Weights of a small image autoencoder: trained on microscope photos of single blood and bone marrow cells.
Rows from block 3 of the encoder of a small image autoencoder, named by matrix and row number. Rows with one number within an expert belong to one neuron, the router's apart. Each number is 200 + 20 x the weight over its row's rms, rounded and kept within 0 to 999. All counts start at 0.
Before each expert's rows are labels from the 100 images, of 14976, where the router gives the expert most weight on average: "colour at peak" is the nearest of a few named colours to the mean colour under the peak; "strongest on" is what is common among them. Only what is clearly more common there than usual is listed. The data: microscope photos of single blood and bone marrow cells. In brackets: how many of the 100.
# router: router (encoder.blocks.3.mlp.router.weight, 8x384, trained with AdamW), inputs 128-191
# up: expert up (encoder.blocks.3.mlp.up, 8x192x384), inputs 128-191
# down: expert down (encoder.blocks.3.mlp.down, 8x384x192, transposed), outputs 128-191

# expert 6
colour at peak: white (56)
strongest on: cell type: lymphocyte (36)
router.6,200,241,177,210,226,205,184,220,203,170,199,195,206,177,198,201,217,189,172,199,189,170,189,163,187,197,194,183,184,187,176,187,215,211,225,200,188,210,216,194,216,188,219,194,217,168,223,206,171,172,160,220,186,198,231,210,180,235,190,185,211,220,190,168
up.0,210,200,217,220,193,206,186,143,188,226,222,202,224,198,194,206,169,216,198,179,198,190,205,218,202,233,220,242,212,236,179,212,204,206,205,209,214,232,170,230,200,243,230,188,208,153,204,166,217,209,180,177,221,187,201,188,225,212,215,222,204,193,179,229
down.0,185,214,177,221,206,213,204,193,201,191,180,223,222,201,183,205,202,163,202,190,207,207,197,217,225,182,189,182,183,183,208,200,193,181,211,247,236,218,225,203,214,216,176,234,196,185,204,174,196,201,207,237,183,201,202,196,232,214,215,188,178,189,152,192
up.1,194,162,175,240,205,226,202,199,169,189,226,216,199,223,219,226,202,217,224,228,170,211,206,186,234,185,176,202,208,200,222,209,229,232,228,228,257,158,201,201,191,190,191,210,201,201,190,216,204,226,236,223,192,227,202,211,221,207,212,192,204,194,241,207
down.1,197,190,207,193,215,196,204,192,226,180,214,180,205,175,153,179,213,241,178,186,224,217,185,209,165,202,217,192,192,195,161,228,150,197,157,167,181,233,187,192,191,212,183,197,197,209,222,216,204,172,171,224,168,175,173,190,190,191,217,222,213,208,210,211
up.2,165,226,170,200,180,171,171,233,217,184,183,214,184,192,182,191,234,214,201,193,167,199,203,182,217,167,162,176,195,181,198,178,183,181,184,207,206,178,221,186,184,164,183,171,190,201,180,222,191,210,216,204,178,211,174,243,193,159,169,166,183,202,205,184
down.2,192,204,206,167,195,137,187,235,221,246,185,213,162,236,184,217,172,203,195,208,202,180,217,184,209,194,237,194,226,147,198,213,212,201,209,190,197,178,171,187,219,207,212,185,196,229,177,139,207,181,164,208,217,177,205,202,195,207,196,229,189,220,234,213
up.3,230,201,194,203,201,221,261,201,214,221,180,192,194,225,211,199,204,212,196,200,196,221,193,194,214,223,177,219,195,225,234,197,209,206,197,219,218,218,233,206,195,221,213,248,180,203,187,226,180,257,218,219,239,203,172,198,255,199,214,193,212,171,227,203
down.3,219,194,171,192,211,191,232,198,178,191,167,191,203,206,242,236,256,216,219,193,190,203,204,220,198,185,180,153,173,238,224,181,198,196,242,175,211,237,170,172,183,192,190,204,196,212,192,210,196,200,233,195,190,179,224,216,190,213,211,179,203,202,218,217
up.4,202,213,201,181,197,190,195,220,205,175,174,178,217,204,180,173,203,199,181,205,209,187,158,196,183,212,198,171,172,204,176,138,204,191,195,191,185,199,207,186,198,191,207,191,188,173,174,228,189,173,167,210,177,208,188,195,192,190,175,185,198,207,196,183
down.4,176,209,222,176,193,241,213,223,199,211,193,215,206,196,181,239,200,212,174,205,156,189,202,198,156,199,190,184,212,201,174,218,173,223,195,173,238,204,199,207,180,236,236,175,215,206,187,201,190,219,184,212,191,213,198,202,210,168,212,181,209,207,213,179
up.5,173,214,180,195,182,169,195,241,227,169,187,196,179,186,181,196,242,187,187,208,190,168,173,183,211,173,171,161,194,159,183,170,217,187,206,178,185,198,222,160,195,174,194,174,184,205,183,228,186,209,183,205,179,192,211,215,205,165,177,178,181,199,208,169
down.5,179,182,207,201,201,218,191,205,154,192,195,163,197,181,183,220,196,171,176,181,187,203,195,230,203,213,190,165,168,198,164,218,208,247,227,162,204,197,176,211,194,197,195,193,210,220,172,207,209,202,237,209,212,184,198,225,219,184,196,189,198,217,208,197
up.6,173,212,188,201,181,179,180,227,229,170,181,194,180,186,180,189,229,185,179,221,187,178,184,187,216,167,180,170,195,165,190,176,201,187,209,177,193,180,226,166,186,168,188,171,182,205,189,232,178,206,198,206,180,194,203,231,205,163,178,170,185,210,218,168
down.6,200,181,204,186,200,188,161,257,225,178,207,196,174,216,193,203,212,203,181,207,179,166,160,191,193,184,217,181,179,216,189,227,178,197,213,169,217,186,182,195,179,197,202,202,206,205,175,208,201,187,182,189,213,139,195,186,220,175,197,207,225,185,202,180
up.7,205,190,223,176,212,203,185,155,189,212,181,189,232,221,219,210,168,214,222,156,212,232,233,181,182,228,208,240,190,211,196,204,165,212,200,225,195,179,201,236,199,234,203,214,198,222,215,170,204,194,205,223,215,204,190,174,193,218,222,229,224,200,186,195
down.7,224,226,197,211,213,204,195,212,228,219,230,192,220,210,216,214,217,197,175,227,217,203,195,174,201,181,179,204,209,233,156,217,175,199,214,163,166,212,210,167,195,184,229,228,221,200,185,161,208,205,212,206,233,212,165,168,197,200,207,202,225,196,230,235
up.8,165,163,188,188,184,181,224,204,202,192,221,183,210,167,175,217,231,207,197,186,191,188,197,219,232,200,183,196,194,171,172,206,208,175,186,199,168,171,194,201,178,198,207,187,196,234,167,238,204,207,258,213,200,198,187,233,205,169,187,184,156,208,230,195
down.8,197,172,195,211,224,234,200,219,195,226,178,179,194,186,197,158,158,220,228,209,190,205,231,210,234,229,228,202,209,188,206,203,228,203,208,208,164,189,194,191,240,171,231,213,220,212,194,208,211,174,175,192,234,209,213,205,196,161,217,169,209,166,236,238
up.9,234,193,222,193,194,214,209,182,193,223,185,199,210,188,189,195,184,197,208,156,213,201,199,205,179,225,219,234,197,233,201,210,190,187,166,202,183,222,192,243,221,219,215,203,193,173,209,172,219,181,186,186,208,186,192,169,194,241,217,225,217,191,173,218
down.9,212,179,196,202,206,179,188,217,190,189,190,183,217,212,200,221,207,193,167,203,187,201,171,172,161,228,173,208,218,223,195,175,185,212,231,218,224,163,231,210,190,202,195,200,188,237,220,170,206,210,172,192,202,216,197,189,223,240,197,201,241,185,234,185
up.10,229,170,224,188,211,203,204,124,180,201,213,192,244,209,215,223,187,189,187,190,210,213,176,204,190,223,230,201,213,243,208,200,209,226,178,204,193,196,187,224,227,232,187,237,182,191,196,171,218,214,188,219,223,202,202,204,201,212,209,236,227,206,152,216
down.10,214,216,232,191,215,205,191,175,167,173,184,208,181,206,198,210,187,220,205,191,207,210,186,217,208,191,242,173,229,193,242,141,212,180,196,238,203,186,229,228,218,173,181,206,204,208,192,175,163,202,228,205,230,195,201,205,224,225,218,193,223,193,195,199
up.11,175,210,175,200,216,187,184,243,236,180,173,202,176,176,185,202,224,199,192,208,174,188,195,176,216,175,178,177,225,168,197,193,206,188,202,199,196,200,233,166,192,166,191,163,179,188,196,236,186,204,190,195,194,190,208,232,198,168,175,166,182,190,227,182
down.11,183,147,177,209,231,179,210,211,174,172,201,213,181,178,173,201,249,173,212,215,199,193,215,180,208,203,200,215,189,202,157,201,198,243,246,216,226,218,224,212,202,207,172,169,190,206,210,181,185,183,209,218,185,184,172,241,189,214,171,213,181,205,201,170

# expert 5
colour at peak: pink (51)
strongest on: smear: peripheral blood (36)
router.5,213,216,201,179,208,176,169,202,201,210,201,193,236,182,207,209,213,177,217,191,201,210,189,208,165,198,183,194,186,178,204,202,207,212,198,176,223,223,210,222,192,226,191,202,209,190,209,161,190,173,199,200,153,205,220,180,190,199,194,186,189,172,173,193
up.0,235,209,191,221,229,228,202,238,238,238,229,217,178,175,244,182,190,203,231,167,206,220,189,216,178,152,177,216,178,176,205,216,227,200,195,200,215,200,191,210,184,213,227,209,229,216,248,161,185,206,216,205,206,224,222,214,190,201,178,187,176,206,202,210
down.0,204,216,233,184,216,312,208,225,184,196,183,197,230,191,221,191,181,231,212,170,204,190,212,206,221,155,218,195,153,193,191,182,198,215,170,173,203,189,223,198,214,197,151,210,198,205,212,188,197,206,220,216,196,208,209,206,216,157,193,171,214,188,207,179
up.1,198,176,203,192,203,223,203,190,205,197,206,197,192,220,192,210,174,207,171,189,196,210,214,197,228,181,200,206,180,226,193,186,196,195,180,203,208,170,218,190,198,154,203,217,179,184,230,202,183,203,195,219,232,189,195,200,200,235,221,226,193,206,185,196
down.1,206,192,214,178,171,213,199,195,200,176,194,205,203,233,188,224,218,197,187,221,213,233,182,162,241,200,172,203,208,207,232,179,227,237,215,188,197,217,215,200,181,235,222,165,222,226,193,215,172,199,191,172,186,215,172,169,240,183,195,202,191,172,187,208
up.2,198,148,212,217,224,225,203,173,178,188,189,209,208,238,193,202,187,210,174,206,217,210,198,190,201,204,225,182,217,251,211,163,183,181,185,214,182,168,191,181,222,205,215,208,180,192,213,222,210,194,175,205,226,192,191,210,196,222,232,225,226,212,188,206
down.2,200,185,211,199,187,176,232,165,183,188,207,173,193,200,229,202,163,196,215,167,185,221,167,227,171,213,244,189,187,202,196,202,206,185,229,176,232,197,181,167,186,189,219,186,157,182,165,185,180,185,191,185,170,192,140,183,188,165,234,258,220,224,181,214
up.3,160,176,200,212,203,215,161,189,201,169,199,205,205,223,232,164,164,206,183,190,240,212,233,234,171,169,202,186,204,224,202,187,176,202,154,221,211,199,185,216,206,189,163,216,194,199,179,202,189,227,190,195,211,176,199,200,223,234,202,224,225,202,191,253
down.3,173,168,205,187,195,209,228,141,200,189,209,220,217,232,218,210,152,189,196,198,191,218,203,185,174,206,212,201,219,197,234,200,201,171,171,230,194,187,219,222,161,189,234,178,175,219,180,226,184,212,213,207,192,192,201,182,188,188,191,201,175,209,222,185
up.4,204,230,187,188,179,211,193,238,229,203,203,194,205,180,187,195,228,180,199,179,204,191,170,239,174,205,190,194,196,178,196,215,223,213,215,181,213,219,191,195,177,220,192,182,195,189,196,188,198,191,213,191,171,198,203,179,188,162,166,162,168,196,226,175
down.4,162,177,209,237,188,232,199,211,192,203,217,191,198,213,225,225,214,210,219,206,175,175,171,192,223,171,168,200,173,210,172,212,202,187,201,204,203,197,196,186,204,213,174,207,220,226,180,212,201,192,193,188,225,213,202,195,200,181,172,189,218,196,230,210
up.5,183,165,185,210,211,219,198,149,195,190,226,192,193,236,196,222,174,216,186,197,229,205,194,186,207,161,211,202,214,202,210,174,210,173,184,206,190,187,201,195,195,202,197,217,200,194,197,207,218,214,189,200,220,207,202,199,198,211,211,210,183,216,225,207
down.5,207,220,201,196,198,192,171,205,225,184,234,224,192,156,234,227,208,198,199,179,178,223,160,217,198,185,222,218,198,207,179,177,159,182,200,169,217,176,199,172,161,178,244,201,193,220,219,207,193,182,164,212,213,222,187,172,204,212,175,188,245,173,201,201
up.6,194,170,203,197,183,226,217,169,186,182,189,186,170,224,176,213,191,210,208,182,187,211,200,172,218,199,226,200,208,256,190,177,200,209,187,236,167,165,178,193,196,198,207,226,166,188,210,183,218,222,207,215,215,180,190,233,207,262,223,193,210,219,199,227
down.6,215,188,162,189,176,198,177,226,203,230,217,221,186,157,212,214,204,201,204,191,195,188,206,217,201,219,192,214,199,209,222,214,176,190,202,194,243,208,203,236,201,195,243,198,184,207,186,178,182,185,198,163,167,197,201,199,190,236,188,188,224,190,197,182
up.7,192,186,212,214,227,195,194,168,182,208,201,194,196,220,200,229,194,206,175,201,206,200,217,159,232,194,229,206,193,270,198,189,211,197,184,225,181,174,203,169,188,174,200,193,179,193,171,215,196,203,189,204,226,179,195,208,196,226,221,241,221,222,203,202
down.7,190,184,206,213,176,200,194,159,209,179,268,200,177,184,205,184,193,176,204,228,236,217,226,204,227,194,206,187,197,189,218,203,222,197,213,194,198,197,197,193,237,199,174,189,185,226,213,179,214,183,200,223,221,207,163,168,199,232,208,192,197,201,223,225
up.8,179,168,204,209,197,206,218,149,185,198,159,193,165,227,202,203,189,225,180,203,228,209,206,205,196,201,196,195,222,235,223,184,229,196,202,225,213,181,222,195,217,190,189,224,194,205,212,234,211,231,205,235,195,215,191,184,206,249,238,228,209,189,171,218
down.8,180,202,222,192,209,200,219,170,178,231,199,189,228,192,197,220,216,178,195,200,189,204,201,194,185,187,196,194,207,211,197,194,181,204,183,176,192,217,243,203,205,221,216,221,169,206,197,200,175,157,214,179,260,180,182,197,165,216,163,174,225,208,185,217
up.9,235,176,220,203,192,178,222,176,183,190,218,209,188,200,186,208,185,216,182,184,182,205,212,176,205,189,233,202,212,231,217,201,187,177,192,210,195,202,220,186,207,189,205,231,191,181,195,214,198,203,168,227,240,210,187,175,208,228,219,223,177,223,191,210
down.9,229,216,192,190,216,195,178,211,185,181,231,181,211,191,214,249,174,203,220,222,175,198,179,184,223,207,207,239,201,147,196,210,188,193,168,213,180,214,209,207,163,192,213,229,209,223,207,223,207,215,191,172,205,213,146,206,180,188,179,220,207,201,204,187
up.10,178,165,194,205,204,176,195,160,193,207,193,204,199,222,211,182,182,202,169,213,224,207,222,185,203,192,225,181,201,223,229,176,191,192,190,218,183,162,204,182,216,184,202,219,184,188,174,212,209,208,185,212,224,180,183,191,229,238,240,229,212,225,203,209
down.10,185,233,205,207,222,208,219,181,187,165,170,229,202,172,200,210,174,236,217,216,221,217,198,192,192,186,244,196,216,193,207,187,186,190,179,175,184,205,199,171,220,207,171,204,191,184,187,181,177,210,172,200,185,239,218,182,192,203,193,187,184,198,196,197
up.11,209,191,231,197,206,216,198,159,166,195,193,190,191,203,214,202,179,209,160,175,204,193,200,184,191,196,252,187,203,235,183,195,204,201,183,176,181,186,192,183,210,201,218,224,187,173,177,218,218,197,188,209,203,188,181,217,235,261,212,241,202,235,195,212
down.11,217,228,185,209,242,203,191,247,258,188,212,231,216,196,221,250,196,178,214,184,174,196,202,223,174,221,190,160,185,211,206,155,185,163,236,196,220,227,186,214,195,159,201,198,198,185,213,209,162,201,174,204,215,212,232,214,214,181,188,191,184,171,192,202

# expert 3
colour at peak: pink (53)
strongest on: smear: peripheral blood (43)
router.3,203,190,196,199,221,217,183,209,181,240,186,221,199,235,179,213,192,200,184,215,207,191,220,159,250,203,198,215,208,202,232,223,176,185,199,196,159,184,201,185,210,164,201,207,207,175,199,237,217,213,214,168,222,189,217,215,204,197,193,187,190,241,207,198
up.0,182,213,203,211,212,208,193,189,204,195,168,206,193,244,199,221,189,226,181,221,208,194,197,198,205,180,194,170,208,228,202,202,184,202,215,198,178,131,190,188,204,192,244,174,232,194,202,182,198,235,218,197,197,188,214,202,188,207,213,196,211,190,216,206
down.0,217,185,202,191,213,229,210,185,195,175,213,195,210,205,179,190,223,192,204,187,208,196,224,215,209,205,200,176,168,225,208,156,165,167,201,219,216,190,177,177,175,209,160,200,199,193,152,221,213,214,197,208,192,196,199,268,216,203,208,212,179,227,171,240
up.1,198,216,228,238,206,175,207,186,174,191,234,165,247,180,213,209,168,163,187,185,166,224,198,200,166,205,192,207,191,208,184,173,209,261,212,229,221,207,214,243,226,195,197,200,226,182,204,177,207,182,181,235,157,212,181,173,183,207,184,229,220,174,210,195
down.1,200,169,208,210,194,179,189,208,187,210,209,157,179,204,171,190,222,178,191,187,188,227,217,192,184,194,159,239,215,205,206,205,210,181,173,230,183,242,232,205,192,220,189,218,227,206,221,190,205,164,205,190,216,199,210,192,208,219,219,224,228,202,184,240
up.2,176,189,173,186,180,225,187,232,212,217,195,201,172,201,171,208,243,187,185,198,221,175,211,200,229,196,178,187,220,159,223,220,188,194,199,177,189,183,171,159,178,176,198,176,217,202,180,216,203,211,236,180,192,198,213,237,211,161,170,158,175,228,221,200
down.2,166,210,197,211,188,223,200,185,206,217,196,191,221,172,148,211,212,224,184,228,189,220,197,191,195,194,182,253,186,201,217,192,191,214,181,198,216,195,224,217,149,196,207,161,230,187,188,189,231,210,220,194,214,183,208,235,203,198,184,184,212,195,207,186
up.3,199,185,169,186,194,221,214,226,210,222,187,215,180,207,169,213,232,221,196,206,198,171,205,174,235,199,179,229,220,180,212,225,194,195,198,183,205,191,191,185,212,171,204,171,191,206,188,241,216,233,233,183,219,202,207,230,226,177,184,183,178,212,246,204
down.3,180,181,189,230,206,182,204,154,209,207,208,168,183,180,170,223,238,215,236,234,168,235,219,253,204,184,188,217,209,196,205,193,222,207,140,226,222,200,198,185,160,200,192,205,207,198,253,179,217,172,197,181,224,170,189,156,204,195,192,179,205,236,251,188
up.4,192,237,212,221,220,200,175,171,184,181,190,192,213,172,217,183,195,196,181,214,186,207,187,221,163,189,229,179,175,213,186,183,202,225,235,225,220,253,198,236,197,230,197,205,203,165,219,177,200,184,176,201,191,186,198,180,184,235,203,223,231,184,198,203
down.4,182,202,188,193,194,173,198,176,197,170,206,210,188,194,208,173,219,194,211,161,199,192,190,220,206,195,198,182,186,206,212,177,218,189,193,217,197,207,189,201,198,216,186,186,245,180,160,187,170,183,210,222,195,207,212,224,221,211,204,213,168,214,161,186
up.5,196,225,230,224,191,170,209,187,204,180,230,185,209,195,219,177,209,204,204,202,222,217,199,221,174,194,216,184,172,234,182,195,204,230,192,201,205,237,223,221,190,224,203,233,205,178,202,167,194,176,181,222,187,214,187,198,192,228,203,232,209,176,175,166
down.5,210,177,179,240,198,194,212,165,210,204,232,206,203,205,209,189,203,169,199,172,211,186,227,190,202,222,153,187,229,183,208,194,205,220,207,229,196,204,232,220,195,192,196,194,193,201,189,200,204,197,206,217,221,198,189,190,198,201,208,192,186,235,158,174
up.6,219,219,218,215,193,191,232,180,189,186,240,178,212,186,216,206,162,200,220,177,183,207,183,250,159,207,232,180,196,215,190,179,225,226,197,208,223,231,209,210,215,223,170,202,189,217,210,180,203,178,169,239,176,211,161,173,194,215,196,223,228,171,178,186
down.6,216,218,185,208,259,184,184,241,205,192,175,231,226,203,222,223,224,171,207,196,174,217,182,191,196,196,175,142,167,199,225,211,179,203,192,200,236,218,215,175,197,171,199,201,196,214,190,199,187,209,214,248,208,221,188,203,230,219,188,189,214,191,234,216
up.7,196,195,217,206,203,183,187,201,199,164,183,193,200,202,225,188,199,229,205,203,198,204,215,226,144,181,213,195,189,202,206,152,226,237,212,214,214,171,214,205,185,236,184,206,211,202,202,161,198,167,177,213,158,216,199,168,185,233,218,225,233,181,158,199
down.7,215,189,206,192,243,199,202,192,206,214,212,224,197,200,186,193,150,186,196,227,162,212,192,209,229,218,211,198,180,212,180,203,201,200,201,236,175,199,193,206,197,217,185,195,219,201,188,197,203,184,156,174,162,192,217,181,209,224,201,188,209,208,207,175
up.8,189,210,236,213,226,201,198,186,180,174,216,188,228,175,217,201,180,201,187,218,173,205,178,210,175,199,217,173,172,229,198,172,206,226,203,228,187,219,198,228,209,214,198,207,207,159,185,196,200,191,185,218,197,192,194,180,183,247,217,224,222,186,168,195
down.8,218,241,205,195,191,187,197,210,184,169,167,240,210,166,201,203,197,163,200,217,180,197,186,187,243,205,234,140,171,203,187,174,184,205,189,220,217,232,244,198,176,202,192,220,196,238,246,212,163,199,199,206,206,188,194,175,221,248,185,211,254,229,170,179
up.9,191,202,211,182,169,186,201,193,214,198,175,161,198,178,167,204,216,189,171,202,195,175,184,203,203,206,209,191,183,181,191,180,167,197,184,183,178,197,212,198,192,183,192,188,179,159,176,212,195,188,207,208,180,193,188,209,202,178,180,182,193,201,191,187
down.9,203,179,200,208,202,215,200,213,174,231,199,207,194,201,170,217,224,181,222,223,196,176,175,195,194,195,166,190,198,210,197,211,221,226,211,142,211,212,207,217,119,190,231,198,207,209,200,198,208,204,190,205,192,180,217,208,222,241,190,169,244,201,204,192
up.10,216,234,228,189,194,197,224,180,211,179,216,194,215,223,222,203,145,215,209,217,190,220,200,237,191,199,197,200,215,197,170,212,226,226,212,200,197,152,184,207,197,216,198,187,199,200,220,180,193,243,192,195,174,215,173,203,191,213,212,224,214,183,193,184
down.10,223,200,201,201,194,242,216,199,233,206,219,201,209,202,222,187,136,197,220,219,184,218,195,213,208,196,168,223,179,162,196,180,211,186,210,193,204,196,192,182,209,172,209,195,187,200,197,225,187,208,190,199,151,211,184,217,174,219,208,168,197,198,209,182
up.11,210,240,178,203,221,226,242,199,214,208,199,219,202,209,225,239,179,230,214,179,192,221,219,189,187,212,192,227,222,205,194,194,224,259,199,207,230,190,210,178,203,198,206,223,241,238,228,202,187,203,214,213,220,237,202,201,205,208,218,203,220,183,220,205
down.11,180,213,202,215,214,245,208,205,199,174,161,181,197,196,198,232,218,213,251,180,212,217,225,212,193,194,218,158,209,192,202,196,194,222,213,174,194,203,206,181,198,178,248,206,211,186,249,204,182,207,202,212,217,194,201,152,178,192,209,188,191,228,190,187

# expert 2
colour at peak: pink (60)
strongest on: smear: peripheral blood (79)
router.2,157,134,201,181,185,201,150,194,192,135,183,179,202,248,211,195,215,209,203,196,227,208,215,219,213,192,189,205,233,214,213,165,161,206,155,200,174,150,161,198,177,188,180,185,182,219,174,195,218,221,227,188,214,203,180,202,236,193,213,187,183,193,234,252
up.0,221,209,211,195,190,168,201,187,180,210,180,205,231,206,208,185,206,178,187,179,206,204,185,214,163,198,218,210,179,188,188,201,201,225,206,190,195,220,199,229,208,206,178,199,191,183,192,173,217,177,190,178,161,190,215,198,187,223,198,216,198,191,180,189
down.0,172,209,199,194,211,246,188,239,225,224,184,165,211,231,218,200,185,183,195,202,197,157,183,195,178,214,214,203,193,184,219,240,235,191,179,204,219,191,212,258,222,182,171,204,198,193,186,196,189,199,201,220,197,193,177,184,218,198,176,214,204,201,185,230
up.1,229,220,215,212,219,205,227,171,178,195,233,188,227,209,200,219,174,184,180,191,198,193,182,182,172,220,239,201,182,217,210,201,198,207,240,213,198,231,218,213,217,230,226,208,192,174,225,190,191,179,169,229,193,189,218,185,184,241,214,225,230,202,178,184
down.1,214,203,206,195,214,208,213,192,225,172,195,157,199,218,190,208,192,210,209,197,210,167,192,216,199,154,181,178,195,183,185,186,224,185,192,207,202,192,205,184,231,191,192,192,214,174,211,185,196,199,193,173,140,194,211,200,161,187,232,216,185,225,182,207
up.2,196,212,203,187,180,201,194,214,234,160,172,206,202,226,198,194,200,197,178,170,228,193,170,237,173,179,206,165,199,212,194,169,192,196,171,190,200,186,196,211,189,175,166,179,177,181,195,184,196,237,205,210,171,195,197,219,221,203,195,186,213,181,184,193
down.2,208,213,187,205,186,228,179,239,194,196,155,215,226,198,219,198,175,220,174,184,189,188,179,180,221,234,192,159,188,224,203,187,159,211,179,180,206,177,212,222,184,165,172,180,203,180,227,183,186,201,183,216,186,223,188,218,178,181,199,206,242,194,188,190
up.3,180,170,195,209,220,241,172,190,175,197,227,191,214,195,187,209,201,173,222,245,171,210,180,166,203,193,210,211,194,166,195,183,213,179,228,203,215,178,193,206,210,202,218,188,220,202,212,198,205,174,196,194,170,184,230,188,180,228,192,183,200,217,186,211
down.3,238,190,196,216,209,231,212,221,238,247,193,206,188,183,201,214,198,183,182,195,179,235,186,191,197,213,227,192,220,214,174,184,214,209,162,165,261,195,211,205,200,220,175,206,179,229,182,206,191,238,198,209,186,196,162,211,208,189,156,199,222,180,225,227
up.4,237,220,214,191,192,198,203,164,197,212,229,214,228,183,200,220,172,192,194,198,182,198,184,161,187,236,231,194,184,222,165,221,183,201,210,191,204,201,211,219,236,224,227,216,192,195,222,214,192,196,176,210,208,184,210,183,213,231,217,223,213,200,186,191
down.4,200,207,222,196,170,226,201,184,207,181,221,215,186,240,219,180,185,213,176,231,214,201,213,231,210,177,185,207,246,222,190,193,179,196,202,188,183,202,198,194,191,211,192,159,217,205,221,182,221,237,194,208,233,205,208,234,220,191,192,204,223,193,234,192
up.5,178,177,197,178,158,156,172,210,212,188,192,189,176,204,190,194,239,193,171,216,218,176,194,236,214,193,182,183,217,193,212,187,187,183,160,174,169,180,181,176,186,175,185,181,181,208,162,212,225,206,210,198,191,195,169,231,222,171,170,182,184,198,216,218
down.5,182,178,210,228,202,204,212,209,192,205,156,191,190,210,168,188,217,208,213,182,226,202,195,211,199,206,213,226,201,214,196,215,168,227,137,150,208,173,207,211,186,193,204,187,210,231,145,201,197,180,219,192,195,214,212,193,208,181,200,176,206,197,242,236
up.6,210,201,184,201,241,210,219,142,190,249,222,207,208,186,192,222,168,176,188,201,183,190,188,199,170,229,231,194,168,202,190,223,231,216,196,198,219,248,193,235,231,219,203,236,215,161,223,183,194,185,181,201,200,173,198,170,179,252,208,215,226,214,184,169
down.6,206,221,222,214,212,212,196,182,218,224,203,187,216,181,164,219,183,229,165,177,234,201,203,191,157,172,224,222,212,221,206,211,169,192,187,242,216,217,193,209,235,222,183,223,217,210,197,218,218,214,197,204,169,188,192,216,197,214,216,225,217,233,240,207
up.7,197,189,192,211,207,211,199,231,199,184,217,217,161,230,213,222,223,242,201,210,212,214,224,219,222,173,180,207,238,219,233,212,209,196,206,206,195,175,191,165,209,185,204,202,210,226,187,207,190,225,210,188,238,239,200,242,209,172,223,178,173,212,231,234
down.7,191,125,213,195,199,154,209,240,202,179,189,177,177,210,192,249,203,198,202,175,214,186,191,221,171,156,188,172,218,195,195,183,180,193,196,161,228,211,190,200,184,179,242,198,179,194,193,218,211,176,197,200,184,186,199,174,150,212,200,193,183,206,162,226
up.8,236,237,203,233,216,215,207,176,177,196,194,223,214,195,209,187,183,180,209,194,174,210,211,200,151,222,222,191,177,239,196,205,198,190,210,212,214,205,208,215,203,216,185,215,195,171,226,156,185,197,178,240,183,187,200,191,196,242,219,224,216,200,166,187
down.8,207,208,197,183,224,196,195,205,220,206,199,226,230,192,190,197,221,205,163,201,204,195,222,197,208,204,225,204,216,192,188,211,200,207,193,189,224,185,226,228,217,206,198,256,212,210,215,230,200,185,205,186,209,155,194,244,207,161,179,209,230,212,156,223
up.9,174,190,193,191,167,174,187,215,214,188,179,203,175,219,187,204,214,209,196,220,208,179,200,236,245,192,165,193,218,184,217,189,189,190,188,180,177,183,200,151,173,169,182,167,189,225,171,233,202,223,227,193,213,198,178,229,222,155,187,172,178,203,227,212
down.9,224,198,207,220,222,228,232,168,190,218,200,175,179,187,198,187,200,218,199,206,241,213,174,198,196,185,195,199,178,201,173,227,189,180,167,153,187,203,219,203,209,208,206,167,183,187,154,213,234,203,199,221,198,190,213,227,192,196,195,224,213,218,251,198
up.10,233,225,188,191,233,199,225,154,180,224,220,177,214,170,209,213,173,199,216,206,181,217,183,171,169,226,233,212,157,179,169,222,211,203,207,206,202,217,222,220,209,242,204,210,183,181,222,198,184,183,201,218,207,201,190,167,180,242,211,213,226,205,174,188
down.10,197,220,198,231,207,221,231,212,148,140,189,186,226,238,187,176,204,218,214,200,170,190,178,210,194,199,191,171,222,169,198,200,173,212,202,191,224,193,217,204,202,182,216,209,219,177,202,209,182,196,209,224,203,213,174,202,212,185,173,198,222,197,193,226
up.11,235,198,201,215,211,210,218,232,203,169,198,225,197,229,202,219,204,216,218,183,188,199,195,176,259,207,196,205,207,199,209,170,221,172,194,237,207,170,230,220,208,195,191,224,215,214,225,191,185,197,243,184,187,207,177,176,198,206,215,204,232,173,202,243
down.11,185,176,197,171,226,186,177,226,194,192,157,186,203,195,198,213,205,193,189,181,197,183,164,204,208,216,175,158,214,194,179,211,169,185,241,177,212,226,218,184,223,215,203,210,191,224,212,249,212,183,161,190,212,174,205,205,195,189,210,207,207,200,206,183